Weights of a small self-supervised audio encoder (BEST-RQ).
Model: 3.77M parameters, log mel input, norm layernorm, activation quick_gelu, layers 12, width 192.
Rows from block 5 of a small self-supervised audio encoder (BEST-RQ), named by matrix and row number. Rows with one number belong to one neuron. Each number is 50 + 10 x the weight over its row's rms, rounded and kept within 0 to 99. All counts start at 0.
After each neuron's rows are labels from the 100 clips, of 14976, where the neuron reaches its highest value: "strongest on" is what is common among them. Only what is clearly more common there than usual is listed. The data: acted Russian speech (Dusha).
# fc1: MLP up (model.blocks.5.mlp.fc1.weight, 384x192), inputs 64-127
# fc2: MLP down (model.blocks.5.mlp.fc2.weight, 192x384, transposed), outputs 64-127

fc1.161:43 46 43 55 42 54 58 48 52 58 58 41 64 43 61 60 42 51 42 50 62 49 50 49 69 41 28 40 63 64 52 40 53 48 42 36 56 48 47 50 47 24 54 54 39 49 62 55 42 55 52 51 67 67 51 51 38 36 51 61 44 54 52 60
fc2.161:50 66 60 41 42 40 58 66 59 38 53 33 40 49 65 62 58 56 52 60 51 40 61 67 34 34 61 57 44 41 40 58 39 58 49 50 59 54 43 51 63 54 49 52 50 50 54 43 63 51 40 42 67 58 51 59 55 45 48 33 34 71 69 52
strongest on: emotion: angry

fc1.189:35 39 46 57 55 35 55 49 39 52 31 66 71 51 44 73 60 55 41 50 46 63 50 49 56 44 47 47 52 50 50 54 42 42 39 51 50 42 53 53 38 38 52 65 43 58 25 56 58 55 21 38 47 41 41 61 51 55 44 53 64 68 49 57
fc2.189:57 57 52 47 35 54 48 47 65 60 76 45 50 40 51 41 43 49 41 32 43 69 56 35 44 36 42 68 63 73 55 65 63 56 40 33 43 52 38 43 53 59 52 45 64 52 49 59 54 52 51 42 44 50 47 55 57 43 52 29 43 42 55 37
strongest on: emotion: sad

fc1.14:39 41 49 43 44 46 37 58 37 73 24 53 41 53 43 34 48 65 51 67 63 40 53 63 45 64 32 45 34 49 51 61 39 35 32 50 47 61 63 67 37 51 47 49 66 56 54 41 66 33 51 46 53 65 33 55 53 64 46 53 65 53 44 53
fc2.14:36 66 46 53 31 68 44 56 16 39 43 42 45 40 49 37 54 73 49 62 40 45 46 66 52 60 71 34 53 65 58 44 55 60 47 42 65 59 44 32 40 55 48 53 36 59 59 60 28 44 37 40 62 51 51 49 27 50 62 62 60 48 34 47
strongest on: emotion: positive

fc1.124:53 56 42 51 67 36 41 50 66 47 48 54 44 54 37 25 50 55 58 43 48 47 35 43 44 54 56 22 49 43 58 66 56 52 30 49 45 45 57 42 36 51 68 50 58 35 48 34 61 36 49 58 35 60 56 44 36 46 39 52 60 60 42 52
fc2.124:54 45 55 55 50 52 54 55 48 53 48 47 50 56 60 58 59 59 49 47 54 42 53 55 53 63 46 55 57 29 49 46 49 38 70 48 41 53 46 44 56 50 55 47 51 72 42 60 38 40 56 30 53 61 43 37 57 50 58 55 31 57 49 45
strongest on: emotion: positive

fc1.33:44 53 63 65 55 44 39 45 36 58 46 63 55 34 47 47 46 54 24 60 37 45 55 58 45 63 66 56 42 56 37 71 48 29 34 37 64 38 48 51 52 55 45 59 42 63 50 64 46 41 50 45 50 41 34 51 38 53 53 58 48 65 70 42
fc2.33:54 56 48 70 29 49 42 46 37 63 56 57 58 55 56 39 35 83 36 67 49 47 49 33 41 58 49 51 50 54 52 43 59 62 65 49 62 68 55 52 56 47 46 40 40 63 55 50 48 41 49 34 60 29 29 41 45 41 51 47 68 42 41 49
strongest on: emotion: angry

fc1.275:49 46 57 56 71 42 61 48 49 41 52 48 48 40 52 52 44 40 59 51 45 44 56 68 61 47 56 52 48 50 58 44 64 59 36 51 30 55 61 55 57 39 38 54 60 55 45 49 61 37 46 24 45 63 34 56 46 50 40 54 62 47 50 66
fc2.275:63 51 66 58 52 37 45 52 28 46 31 67 61 52 65 51 38 58 29 37 58 50 50 62 31 54 43 45 50 62 54 54 46 57 61 45 49 55 55 61 58 54 47 52 39 67 65 42 48 53 59 64 55 55 49 54 57 40 54 47 44 37 46 68
strongest on: emotion: angry

fc1.209:53 53 62 60 43 52 56 36 46 49 50 78 54 48 48 56 45 46 43 41 56 54 52 54 54 67 64 60 43 46 48 47 62 48 48 43 37 52 58 31 38 32 47 47 32 55 54 49 57 52 49 60 70 53 44 42 43 38 69 48 60 54 52 35
fc2.209:53 44 36 42 65 40 67 43 47 41 46 47 39 61 31 47 36 58 52 52 52 51 50 28 55 53 59 37 47 64 50 63 57 49 42 41 59 38 43 43 50 36 54 47 63 32 53 44 37 42 59 48 61 49 57 67 48 48 42 28 45 58 36 63
strongest on: emotion: angry

fc1.40:56 75 57 61 57 43 59 56 46 49 43 44 51 54 35 50 72 53 41 36 44 69 52 58 51 52 42 61 40 47 43 46 57 41 49 58 57 56 46 62 59 46 43 51 52 36 52 50 53 34 34 54 27 44 42 51 40 35 62 30 45 55 40 74
fc2.40:59 43 46 58 56 53 32 55 51 42 40 57 41 48 60 58 48 51 45 59 46 46 27 41 67 48 65 49 47 41 49 48 58 58 49 44 42 28 46 40 49 51 46 45 41 51 40 36 68 43 55 60 52 48 48 52 44 36 29 55 72 62 48 53
strongest on: emotion: positive

fc1.353:44 44 57 57 47 45 52 63 63 41 45 45 48 43 30 49 53 56 57 50 60 45 67 57 58 45 33 32 69 45 40 50 37 51 45 58 26 68 51 32 61 56 53 42 55 57 43 66 53 46 53 62 60 46 40 65 41 37 47 39 42 44 47 40
fc2.353:46 58 46 61 48 64 43 44 50 39 55 33 57 58 57 60 44 47 65 45 52 44 56 65 58 55 56 59 36 58 59 58 47 69 44 53 50 42 44 47 48 49 38 58 51 46 29 56 66 58 52 38 83 33 51 48 47 48 56 55 52 36 52 56
strongest on: emotion: positive

fc1.111:45 43 35 44 49 49 54 89 68 63 59 45 48 43 48 63 66 74 63 34 34 54 42 56 61 58 53 52 49 39 43 64 50 56 57 63 36 45 43 48 53 35 39 42 46 58 53 32 52 48 47 39 47 57 46 47 60 52 58 50 65 42 51 65
fc2.111:49 38 60 54 45 49 37 28 44 58 53 32 58 43 44 50 45 79 73 58 32 54 52 52 64 31 51 53 59 58 46 56 54 74 44 50 55 64 65 52 57 48 45 31 57 43 65 54 57 48 48 40 42 53 70 52 30 57 63 52 51 50 49 39
strongest on: emotion: sad

fc1.26:56 50 38 44 58 44 57 60 53 67 43 61 38 36 37 38 60 47 47 53 44 48 55 50 66 61 67 47 38 62 56 59 51 49 33 54 33 45 63 49 59 53 43 40 49 52 68 25 40 67 51 45 46 60 49 49 50 32 60 23 37 56 56 54
fc2.26:53 52 51 51 59 58 35 29 51 32 53 44 41 65 61 57 38 26 62 29 62 63 51 45 34 39 42 39 49 48 52 56 45 43 54 44 68 40 46 26 32 41 54 42 51 44 45 60 49 45 56 39 42 66 62 50 40 59 48 35 66 56 50 52
strongest on: emotion: positive

fc1.198:45 35 53 65 48 57 45 54 47 50 50 41 63 36 52 62 33 56 64 46 55 51 63 29 51 64 53 57 51 61 49 38 59 45 44 73 43 54 46 50 48 57 70 64 44 47 57 33 39 52 55 55 49 59 46 52 65 43 37 64 67 51 44 56
fc2.198:42 42 48 36 48 64 44 38 46 55 35 46 42 62 35 52 56 50 52 51 44 46 36 61 60 44 54 42 39 43 57 54 56 61 67 40 48 42 61 55 41 52 47 42 42 71 50 56 65 52 40 53 58 55 69 61 35 53 58 59 54 46 56 33
strongest on: emotion: positive

fc1.264:53 71 49 56 51 58 46 49 60 60 47 58 40 50 46 45 48 47 33 44 36 52 49 55 26 46 45 60 67 56 54 49 60 53 55 70 58 52 49 55 50 29 42 53 35 38 65 41 47 46 55 58 50 54 42 37 60 37 66 35 50 58 39 57
fc2.264:54 63 55 67 33 52 61 41 38 56 42 43 60 35 57 66 54 43 46 46 54 49 48 51 45 64 26 59 41 55 58 51 26 46 51 48 48 48 59 55 31 47 43 40 50 58 48 41 64 64 61 54 63 41 68 49 43 38 38 48 48 49 56 58
strongest on: emotion: sad

fc1.92:33 39 35 48 45 58 47 46 36 42 30 54 41 46 48 48 55 65 57 51 44 36 40 47 67 29 58 57 58 45 51 51 61 46 45 53 30 40 54 73 63 63 21 62 55 45 51 52 52 57 50 37 49 47 41 56 41 55 55 52 66 46 57 55
fc2.92:60 56 53 50 51 56 42 51 32 66 42 55 40 51 39 61 59 45 67 76 35 53 39 62 35 51 60 42 45 67 59 41 62 48 59 51 54 60 56 51 55 42 49 63 52 72 53 49 65 72 24 45 50 42 56 65 56 51 40 59 57 46 50 60
strongest on: emotion: positive

fc1.291:35 57 64 55 70 45 37 36 63 41 34 51 63 53 39 44 55 46 54 60 55 51 39 53 33 58 57 59 49 43 41 64 62 42 37 56 52 43 41 40 48 45 48 72 38 53 37 55 57 30 43 52 56 49 38 45 45 43 39 45 42 50 29 67
fc2.291:45 48 50 59 61 56 67 52 53 47 53 39 63 49 46 49 50 57 54 47 44 56 66 62 67 37 40 39 56 60 53 43 46 59 60 47 57 59 50 47 60 75 63 53 62 45 50 68 44 50 32 44 47 61 40 58 58 53 64 55 62 28 47 31
strongest on: emotion: positive

fc1.315:70 59 42 24 41 39 55 55 55 42 39 41 52 41 49 42 69 57 58 33 40 42 54 58 50 54 47 39 36 65 40 62 56 51 48 46 57 47 55 58 35 60 50 46 57 46 64 58 45 44 49 57 66 45 40 68 64 47 73 61 49 73 58 64
fc2.315:45 62 49 65 60 35 50 53 46 56 59 55 48 43 53 52 51 68 61 60 38 54 45 36 62 29 52 57 70 38 45 54 42 45 69 56 53 37 60 26 41 47 41 59 31 40 35 47 47 74 65 47 46 52 39 38 37 49 53 55 54 47 42 31
strongest on: emotion: positive

fc1.243:41 53 40 51 59 57 58 47 41 42 38 50 49 54 50 54 49 58 44 56 51 64 45 57 60 57 66 55 35 53 51 45 52 56 29 38 31 40 49 56 35 45 61 54 67 63 51 49 44 49 62 54 57 28 56 44 48 58 36 41 74 44 41 51
fc2.243:58 40 53 48 44 32 48 57 40 44 62 31 57 49 57 39 52 65 54 61 52 51 58 58 37 41 39 51 34 78 42 50 53 53 50 52 71 54 30 52 46 56 52 39 42 52 50 40 45 68 53 49 59 61 48 48 46 62 54 59 37 53 59 40
strongest on: emotion: positive

fc1.102:41 61 40 50 47 51 64 54 62 51 54 44 45 51 40 56 56 56 57 53 49 36 54 54 69 40 46 60 38 39 52 48 54 62 52 43 55 55 54 61 36 40 59 57 46 61 52 40 44 38 26 54 64 57 58 57 76 63 68 47 62 66 44 39
fc2.102:31 38 47 46 47 52 37 35 54 43 64 41 59 41 42 61 44 46 39 48 64 33 44 54 23 67 53 50 50 57 45 71 66 52 56 63 49 64 36 29 57 57 50 37 44 66 69 58 64 57 49 40 38 56 47 43 48 45 41 39 40 41 51 62
strongest on: emotion: sad

fc1.61:63 54 54 60 52 53 58 44 57 56 46 66 53 78 33 45 52 53 70 40 49 48 64 35 40 62 49 55 73 47 54 42 57 63 45 51 46 57 38 42 43 53 57 60 54 60 44 49 49 48 52 43 64 46 70 62 29 40 48 48 44 35 46 51
fc2.61:39 68 50 42 61 49 39 52 52 61 45 50 50 44 55 43 39 40 54 44 66 45 40 32 59 50 49 42 44 46 62 70 42 63 36 55 47 35 61 60 42 47 43 49 57 41 44 59 53 48 55 59 45 43 37 58 47 55 55 51 43 59 51 64
strongest on: emotion: neutral

fc1.326:48 41 52 49 59 27 49 64 57 69 42 47 71 42 36 69 32 54 47 47 65 47 50 56 37 48 38 39 53 41 75 63 48 47 55 52 33 39 43 48 46 64 40 50 45 38 46 57 47 55 46 40 61 37 58 56 50 54 57 52 68 49 43 36
fc2.326:55 73 39 56 48 64 65 62 40 49 61 60 31 46 45 52 64 57 56 56 41 31 51 64 70 51 72 49 56 59 39 49 54 52 69 76 47 56 58 46 60 56 38 61 65 51 58 51 48 51 63 44 49 59 35 79 34 59 51 53 61 55 53 61
strongest on: emotion: sad

fc1.148:54 41 50 52 45 36 36 43 52 51 42 32 52 51 50 36 49 57 35 46 35 49 46 54 35 44 31 60 47 57 29 45 53 43 49 46 49 51 55 69 39 25 57 68 56 56 45 46 67 50 38 55 53 41 49 55 56 54 60 66 65 43 39 51
fc2.148:43 72 46 37 34 57 58 59 50 48 64 68 46 42 38 49 62 42 56 50 63 57 60 65 54 55 42 62 45 80 50 39 57 47 52 50 38 64 28 44 38 55 57 40 64 53 47 59 33 59 64 56 45 59 51 41 36 41 26 61 42 48 57 42
strongest on: emotion: sad

fc1.302:60 38 44 53 59 48 40 63 48 38 47 68 43 36 31 43 45 50 53 40 65 56 66 57 34 39 43 40 47 44 63 45 57 56 45 61 52 53 52 29 41 59 46 49 74 48 35 43 56 55 49 52 50 63 43 38 59 49 56 44 47 55 62 49
fc2.302:38 64 45 47 47 66 44 40 57 57 52 38 42 58 43 49 65 33 45 41 49 59 52 58 66 58 49 54 37 38 39 51 54 66 57 56 47 50 58 38 43 59 66 59 35 45 47 58 56 43 55 64 51 36 43 63 30 48 51 56 38 39 37 53
strongest on: emotion: sad

fc1.314:45 61 52 51 55 33 49 34 45 62 42 57 28 39 47 47 50 53 42 45 47 71 36 47 47 38 47 52 60 35 60 63 39 53 36 40 64 57 45 54 52 63 43 42 59 50 46 68 60 38 48 45 59 52 42 44 72 31 49 58 45 62 48 66
fc2.314:59 42 44 47 59 48 41 57 48 55 60 58 69 59 59 45 57 53 63 75 68 58 48 61 70 53 43 42 39 39 49 35 52 63 56 59 42 53 70 51 43 23 50 57 62 32 52 43 47 54 64 48 45 44 65 50 49 57 48 48 55 34 51 44
strongest on: emotion: sad

fc1.81:50 51 33 51 46 45 59 43 61 55 46 48 45 45 41 43 30 50 42 52 48 71 50 61 44 28 53 35 48 53 50 65 67 37 65 46 34 59 54 44 41 63 42 40 36 42 48 43 51 58 59 51 82 58 49 46 36 39 35 54 65 61 48 46
fc2.81:39 46 32 41 35 48 47 51 60 37 52 43 70 38 38 48 52 42 43 47 52 60 40 64 57 52 48 49 45 55 71 35 38 54 48 37 55 54 52 60 37 64 58 39 77 56 45 55 51 35 64 65 46 52 51 57 54 47 49 38 47 62 47 47
strongest on: emotion: angry

fc1.311:49 48 29 42 51 48 65 52 55 46 33 42 55 42 58 40 40 66 47 57 35 57 77 52 75 45 52 52 69 59 41 52 40 70 44 45 37 32 53 62 51 38 46 41 68 61 51 46 40 50 65 68 41 61 41 50 45 55 73 49 46 50 48 48
fc2.311:40 32 60 57 42 58 42 68 45 51 50 36 79 52 60 42 44 45 62 45 51 34 42 39 40 58 35 58 46 64 52 52 32 35 62 62 39 55 27 38 43 52 64 61 42 52 51 46 41 44 54 68 54 42 63 51 66 66 45 66 31 67 50 44
strongest on: emotion: positive

fc1.348:44 45 44 46 59 40 49 48 41 42 32 50 30 64 36 45 57 54 74 42 60 51 50 52 35 39 44 49 50 42 42 40 55 38 23 58 51 54 51 59 43 46 44 54 49 38 55 50 57 43 57 58 46 51 50 34 51 44 52 47 30 39 53 60
fc2.348:39 42 65 68 35 70 69 47 51 48 62 43 51 54 55 38 44 60 52 59 58 57 44 39 49 63 42 37 39 61 53 37 49 59 60 43 26 58 61 55 42 58 50 50 36 50 49 59 68 35 50 40 40 61 64 46 55 68 39 51 52 51 50 61
strongest on: emotion: positive

fc1.227:40 65 73 43 56 36 42 60 45 57 43 58 52 58 59 50 60 37 38 49 57 57 40 39 51 35 66 48 54 49 51 58 35 38 57 37 55 52 55 36 70 42 20 65 39 57 66 27 27 47 65 45 66 61 42 51 41 44 42 49 33 42 52 59
fc2.227:75 49 36 52 64 67 45 70 41 45 48 42 55 52 32 47 45 49 60 49 55 45 46 31 36 59 54 60 43 71 58 53 65 49 53 43 59 50 63 50 58 40 64 37 67 61 55 63 44 62 37 42 63 47 48 59 44 39 59 34 50 45 38 32
strongest on: emotion: angry

fc1.32:56 51 45 66 48 46 70 57 53 38 58 31 39 47 54 64 50 54 62 69 48 30 43 36 28 25 55 41 41 35 56 60 70 40 36 52 41 53 55 53 31 55 42 51 50 39 58 34 34 48 57 61 41 44 57 51 53 44 47 62 57 33 56 52
fc2.32:55 35 48 43 54 54 47 53 56 50 43 39 65 40 45 67 38 64 54 51 53 49 61 50 61 46 48 47 65 69 47 37 51 59 63 47 57 51 62 56 64 41 34 43 39 49 40 61 53 50 64 46 49 56 49 61 60 51 58 46 54 48 63 34
strongest on: emotion: angry

fc1.342:75 46 53 44 54 44 43 62 44 42 55 33 37 46 52 38 56 51 61 54 55 52 38 49 48 51 47 38 58 54 63 49 59 42 48 41 40 54 55 39 34 43 56 33 44 43 65 53 60 41 34 73 63 38 53 48 51 38 57 49 37 48 55 64
fc2.342:61 59 76 48 46 62 53 43 52 60 44 45 61 53 53 52 75 41 48 60 62 54 45 50 46 31 55 49 51 71 64 56 50 40 61 49 68 50 53 51 50 52 68 61 68 43 29 54 43 45 64 49 69 47 48 51 35 47 56 47 76 58 40 52
strongest on: emotion: positive

fc1.137:57 71 42 43 37 52 50 40 47 55 64 29 45 58 43 52 46 39 55 61 57 40 54 59 58 67 58 55 48 31 63 55 65 56 55 63 55 40 28 55 29 49 54 39 52 51 51 42 65 63 51 46 46 51 44 48 44 55 41 48 50 42 43 56
fc2.137:58 45 55 49 49 47 47 50 33 56 41 54 81 49 51 46 46 56 52 68 52 40 51 48 39 48 37 34 47 75 38 61 55 73 49 48 51 52 44 36 54 36 37 37 47 43 56 42 32 30 56 59 48 55 50 48 64 78 49 50 45 63 40 37
strongest on: emotion: positive

fc1.371:47 36 53 46 62 43 44 51 70 45 58 47 46 70 51 46 42 64 40 45 45 50 41 35 60 64 31 64 47 54 37 36 63 56 39 54 36 51 44 45 48 35 45 42 45 70 32 47 48 44 52 42 63 48 46 57 60 49 63 46 54 48 58 43
fc2.371:49 53 49 61 53 63 44 48 42 60 72 61 60 40 39 46 58 53 57 44 61 52 52 40 60 55 67 39 51 49 49 52 35 50 54 50 44 48 41 49 40 68 47 59 58 41 73 46 49 36 42 40 45 52 61 37 52 41 59 44 57 50 56 47
strongest on: emotion: angry