A small self-supervised audio encoder (BEST-RQ), trained from scratch: trained on acted Russian speech (Dusha), 13.8 epochs.
Rows from block 3 of a small self-supervised audio encoder (BEST-RQ), named by matrix and row number. Rows with one number belong to one neuron. Each number is 128 + 32 x the weight over its row's rms, rounded and kept within 0 to 255. All counts start at 0. Numbers have three digits each. After the name is the row's rms in percent of the matrix's.
Before each neuron's rows are labels from the 100 clips, of 14976, where the neuron reaches its highest value: "top examples" is what is common among them. Only what is clearly more common there than usual is listed. The data: acted Russian speech (Dusha).
# fc1: MLP up (model.blocks.3.mlp.fc1.weight, 384x192), inputs 0-191
# fc2: MLP down (model.blocks.3.mlp.fc2.weight, 192x384, transposed), outputs 0-191

top examples: emotion: neutral
fc1.265 097:115203123137096143204079115080108101146132103136129139118128143141117148093135084122111072113160136119118129068093073131110084175163093138154116061112135161160113137114088118136089137100069176128112182157109087139202155145212144126166155133185109069149104156135057149160111152086155163090144167137118121141199124126138100168121127100164129093148144113072099146081134132153088114061138169066101105087195114127146138106098140093125133115107138098102113148156127128139098148156080136158098098155175078174125153142180178120076084144155189108118130145058109134089164120173134142092
fc2.265 106:083144132125166197106146182131153141122141148148129047110180113146124150105186116146166090142106099114118106131142138135129132123172156118165194118120164092126117114022117088095113085123071128088127099097122172116169130058142126142087127151131182160106147105164147154133125132162182132160139075058075129100102124086195092184141112100091107145167127164169108170126131156185114076179114114097093143135111172115080098127114137115189135134134096083142110099113117160154071153127147103154109097123173164157106139118146104146088151073088137120186142159153077154046078099132127072145

top examples: emotion: positive
fc1.219 088:112141075126151117103132164130140164113164153076129099132124168087099154195195180140150149188153148143147147104181113099092113072115195143151190121147103109147137110140168162103122096072167222119152132098116138185131129097153144152081114130170154109177106110092151131117085088107156102118132113140157103131129104120149050178213175121126125091106137131098178112073096111100125070135153177116117157091153134103080161086148127109103156155155070086129120076134177082108098186162088114151110145120141195157127104125094149159153152163175145164122130077083131122138130135125154179067
fc2.219 078:108144166084114120164093082115115116145096102155116123112132098143126126164056065155076136081111127073168135110100138093164151134133182119094129152114147158132123073100103118164144139151075094095150076162119115154116081137162138135147130113119103158108156140151138108146198112138135156088089122168115110139105147162191153122027114166098086099160138128084126128093189135184162140103151091133095140201097110114115156164132206114134164114145130192143154119115162157121075063088113143105139039066124068109105168140145104121124119147089175102111148125159157191174158127168183065131

top examples: emotion: sad
fc1.309 101:143147107112091189133117141160202121148139107181143090171081115165133151144127111150086163122227114131152084127167149181115124083133138164113121117121094157096092145143135101112135157128124059080162106098126163069163124181116168150106152106092165123097159072138104184117160079134145149109109172115042163160118120177135122192130136145127137215143161119098138126127096116135186125078117105126115168060163166118095148113114131139127152086127089174117161187147150089124170126160164084162129150098150101169131140115140136169057087109184100147148125160158107106177101130181175171165
fc2.309 112:090106155180134114173140130186140121135079181075082130128161131117151068122133100121169096197094129078135108140162121138192128111095133138174134115129154143178109102120107112137088089146119119150137109159117089200158173123166098126099126127166082133146111213103067143139101159082087121142140095118159078054088135131137081166217145120077132147113081116153064103131169153125107146126134079084128109156123145092118053126144052146142152068065143104144099141094148171124084117117114144123172128149140092108154092187090125115132144130122157126083112138188120121137153163089193101088

top examples: emotion: angry
fc1.262 093:140100084176105076035135128112085050086099152121076079124142106093126128107123150094112145140093113080102090181111062181124117151104162145150104154112187156142124148121118077158103112162082205138075139127097133164145112133119184191138104086107159221101163130164146121124156099096146189095113134113156093143147088133121113116085134149191140150168116133089168133081121142131103161116154121158125134110136131137080140067123109153173107181126128174114143111149157075150158146193125101121156172076157132125141096085126114155034111146121148124100140098140076101181102091094132141103
fc2.262 095:092097124096137152154103117150203148147155100111162142140045114141100126101093076131121131111169134169194178127080138076085128118175127101080164106101166125150130128111150149133080054096141045114153126194092084120139139078103109119154112137144112106204112155126079153116117122124096059122188080128115156104115146118124126110132083142133165132102086134188155167102117133121119144087129126100134110121165054111167146114111164160109191070113125111081126124114115157102100158114113145128131113164120066125111177140099134106157171114118153083191143158199172154150023150125144090093

top examples: emotion: positive
fc1.84 110:104155048108148109079111170071141146083081155160144145138152146103095143144170116086167146101109064046086119157145123113163142136114146132170132183125147127180168122142136071126095180126116124177141187132104136167133143116105196159108105093163110097177127082195120125145112112083150140030208153129136080131137101135149127135156161132166133051143154155141146145135107125100148170112064103116129149134138094139139134075116156143100126129138138127098083129167133132108112163103154090104068148170187161137111116125183161118143142158185149126132157155051215097145110150131090175134
fc2.84 104:156182146094145120135138077148196140164114118122131142083128114127126111113069110105043109178130065148159092143198131107154194106088162167124082148138143109146109158121167124184122091165089124110115076195095154117136086127146057125133098165115120179159146140077165131094108105117147127131076128160166148073100102145130095146118102187118102143164187104170134160129145160104148129131182052067126151102121134122097170151119129090033097179156131130114136106155156117083106087157160123174138108141112120172107157118101104114073116135108107143134103146152077135123122072125160045074

top examples: emotion: angry
fc1.212 106:200086113116148148118154156097117119018149112142118192102121122108138129106150100159146158170194164172127119093095114145087119107194160077120134127143145091083169182109111159119102133154136112145144115125186152089165120172120086160147101158097123137125120153133101125168134139156175119136171068129186169129118070134138077138105153155102129130176146102129153123102130149119129194142121114138089213117124110132092120067050115125052072120155152120102147117153101089144175169092110151112120187104102069153119123130156146152064050141182139099124144101102139163113076178082124130095
fc2.212 099:087200208167131118136144132147139161164109190115129116121091168163102108111211143103116129108077129151100096133116111161122158145101091127105059125174068131162156055104133149135161146115136098085092138135166145150136167188186120131092030129138147123125074116135146130110201123096167131121106135127047121166182137167140190156119113124161145152138115160124104192130159114116145124167074121159151064128111112131147109149138125151140129117108132110095101124126148158117144115128054088145129054095096150145102169156137136096213171120086129144144079104110111141089123152184172167080

top examples: emotion: sad
fc1.346 086:115168105096142114073086154151127074191110116104138158115152142144154134126042114117158101109209156076073056057112130139075130082140141128108095138096128110083110148092108056109118157140132133066100147097197072144199114164148155200127092169154179124129141108081120109098074143107155088140114105146157153094136127124091129113117121120106119115139137112115081128142106141129136175144099140100069087171115166119075183175214145139090113099123122076103152123092176130158078169122133203082174115151151098077139177109116166161139134120152144100122128130141134147110145112138095152157
fc2.346 086:160135102081110092145120120084131130053155156104114128152171093155065108098218132200125141122074095135106104173106150157119124101108140164157153165126183194063148062093122102092150118113116088104112182102101215133100103183094116122071134111047101128151118180174154137111137081177159162097126100097120138143167143153164123095105209138071095152143147176083124135109136137112117142161120122106168178125135104177116131102059134158080140127067070100122083121145112091110105153137116133132097180074132120154110105136148146129092090104130125151119150141111134137125109101121190144089

top examples: emotion: angry
fc1.307 085:147111103139208110109132139074142099124076093143198114074141186096054178120168160140135192173119173080170133128109208115135136123062116128121101141121089148097092097143174144108088166175130151138137142092122094154069154173163134090101106105130174128129090147145120172105146159105181108101139105119162146121156138059100124143131174078131198144140157080124119133163129138144103142102062164101119118120093139141125097123139140104062167148084086132125115120147128128077118108156176188127098139083144157119071071177156116115161126127129170114177104174106172203166118106087123102151
fc2.307 083:087087089120121128124128105193108158090154177068156136146157144158136055187121089145094102098156068159160084090134112100151097127173119128120116122139179085101139118138144116100158122150116130127105140093132202187145112156080177117115202060105142081137130079112091090142122136110162214163112163188127143106079162210180107151172160171120155134110139135111208126111119165218155148126117152151125120101148140103126131140068131130165076115166152126150144149155146099131207098131084126134149120152100098164126130107139135126069146168120093160118140120087067131143076111135159126141

top examples: emotion: sad
fc1.336 089:121158149092132111100126109125119080136118134167095124125098113142135185125114125172150122111104135150127061084136099187122118168125159166123149097118130174129089096089090179102150089194123110089111026146134127102134122190146089143236105120118125137183134194111123137160116087107132113169129187112133085095146134104122099145183117068125136144124125169148179127158169142121115138116066184122131114106170200102147125131137110151137146133142135110095178118067102166110162177143117114122121140185151115089087161189167134123194199191121129122192173111162129110145090110183137073165
fc2.336 091:105068134108154183119145153137199155096135101124163080111134082116158172125078151109131094156145127156107156155171109085112108120151106129224156137163147126114142093088162125110124095130165172211115140100101110180142144126126056153055128110114128130144144090173087137126127103146179125122173112133136102099173102138106116132056105172166100128166128120181132115130130128165125159107099126097102069138094100167105185132148097114141135171141106161100123134146131106165167150127101163112124155133064133159091219086164134157118104088115121138070172220046198151139154122078123111105

top examples: emotion: sad
fc1.207 084:078210127065165178135097139090095176112098130111131131163119120108146130131126116172221103166086148122179117149150109121091196080178160114094187089078059148134156105091138083096118100177140123139119130119132116195190085139115106127134124173137165125157106122151166137145125154170138163098198139144077126077112151083124164136139113068109140102107132160183075155120161150147118146095116142099109147141159162092110165122105154104130117187141071132157126120203118083146111144112103081122220130125112091128090138147084124127092149079156151104115109100084098080146133069131152158107
fc2.207 089:163117155174118179162179137124056098175145121124164149159124077105137144155153152134110165122092080071127111105053164189166116133107057094176165140180162056108206135125069072136129108126121161141159106143075127128124169124095137066115095184136148132174161116175092140151129148152105151165081073100142162145143165129143116177101128151090146068108136153141148125136145189166080110128084120135120150155164173156096160156128135165122092134104080153146168142077118133159148157104093148105120109111125101160169155170118091138133077114151137170138130073177142174121076081140116175079