From a checkpoint of a small self-supervised audio encoder (BEST-RQ).
Model: 3.77M parameters, log mel input, arch transformer, activation quick_gelu, layers 12, width 192.
Training: soap at rate 0.0026, 5600 steps, batches of 64.
Data: trained on acted Russian speech (Dusha), 13.8 epochs.
Rows from block 2 of a small self-supervised audio encoder (BEST-RQ), named by matrix and row number. Rows with one number belong to one neuron. Each number is 128 + 24 x the weight over its row's rms, rounded and kept within 0 to 255. All counts start at 0. Numbers have three digits each.
After each neuron's rows are labels from the 100 clips, of 14976, where the neuron reaches its highest value: "top examples" is what is common among them. Only what is clearly more common there than usual is listed. The data: acted Russian speech (Dusha).
# fc1: MLP up (model.blocks.2.mlp.fc1.weight, 384x192), inputs 128-191
# fc2: MLP down (model.blocks.2.mlp.fc2.weight, 192x384, transposed), outputs 128-191

fc1.315:140162149130119094122115138131145145121161117126165120118117112098145137134103172127146099079109131123114112145086140107170174145107159076108134117115113142109168157107131148123123155149120143
fc2.315:088141131127152102183139121141133060100109169099107127151107130185126114120135155092172112171107124065111120137133136153137124134098108131105144130156124152131148123173107100085151127139166132
top examples: emotion: positive

fc1.123:165175090151133148132124124136062132124126097142142124117110065132111128103140165136098145134133132117122153137146140134146149145121116128114109138095159127182165110105146141125146143116112111
fc2.123:096081111105118171155129104100160088143110143121129101119142166142138121144112090138119113138174131150166087146134114135118109117127119152169139122154094107101099152152113092122109137113122140
top examples: emotion: angry

fc1.11:131154134155097086136123118101124107140157114091108161141129133139143144119158123127134142162097140087124067153097180103149187118156120120092123129165120174138160119134102114143141111102097113
fc2.11:119113148144140117128159131113100147122143127140120079103127129089119142110142128093124107077127124136141101103151150153077098167104109110166153080136058073148075111136093134115121151126128099
top examples: emotion: positive

fc1.43:148154121166136091155186144136069097138112162167151147093147142131192143120130143156142134120123147107129062124131132107127092103101158105131139201116153128144134143151142119153139137134159144
fc2.43:077137100094141164129197110106117125105120121095108144150109142138121136073100098127161092113113103102123170152130117134119129087121152147145156129108119166139097176136122153137117091119130116
top examples: emotion: angry

fc1.142:100141167141107154134133132159135099110147128174152143126144168112073150118141135114118129172152123113111152148163156147151094140109127169115124140145123135147170119091103110099087128138077179
fc2.142:144155122112165142107086146114132159136110114123074115168096136128192135126105110155103136065118167137128120119175145162112116170180126092099145082138147130096105134089147115154169139132122115
top examples: emotion: positive

fc1.330:103146110104128124138112175121122140124113159140181164150087129174114103080103130117104145114124123138125120155134132095054142124128123110138121171165147166155140158116108149143129139155122113
fc2.330:139146135148102098154134112132134127155164170146121107129123118160127161138139132178160133087147103127168134087174104117118134084126083133126109131109151098167149109100117112123102142078107143
top examples: emotion: angry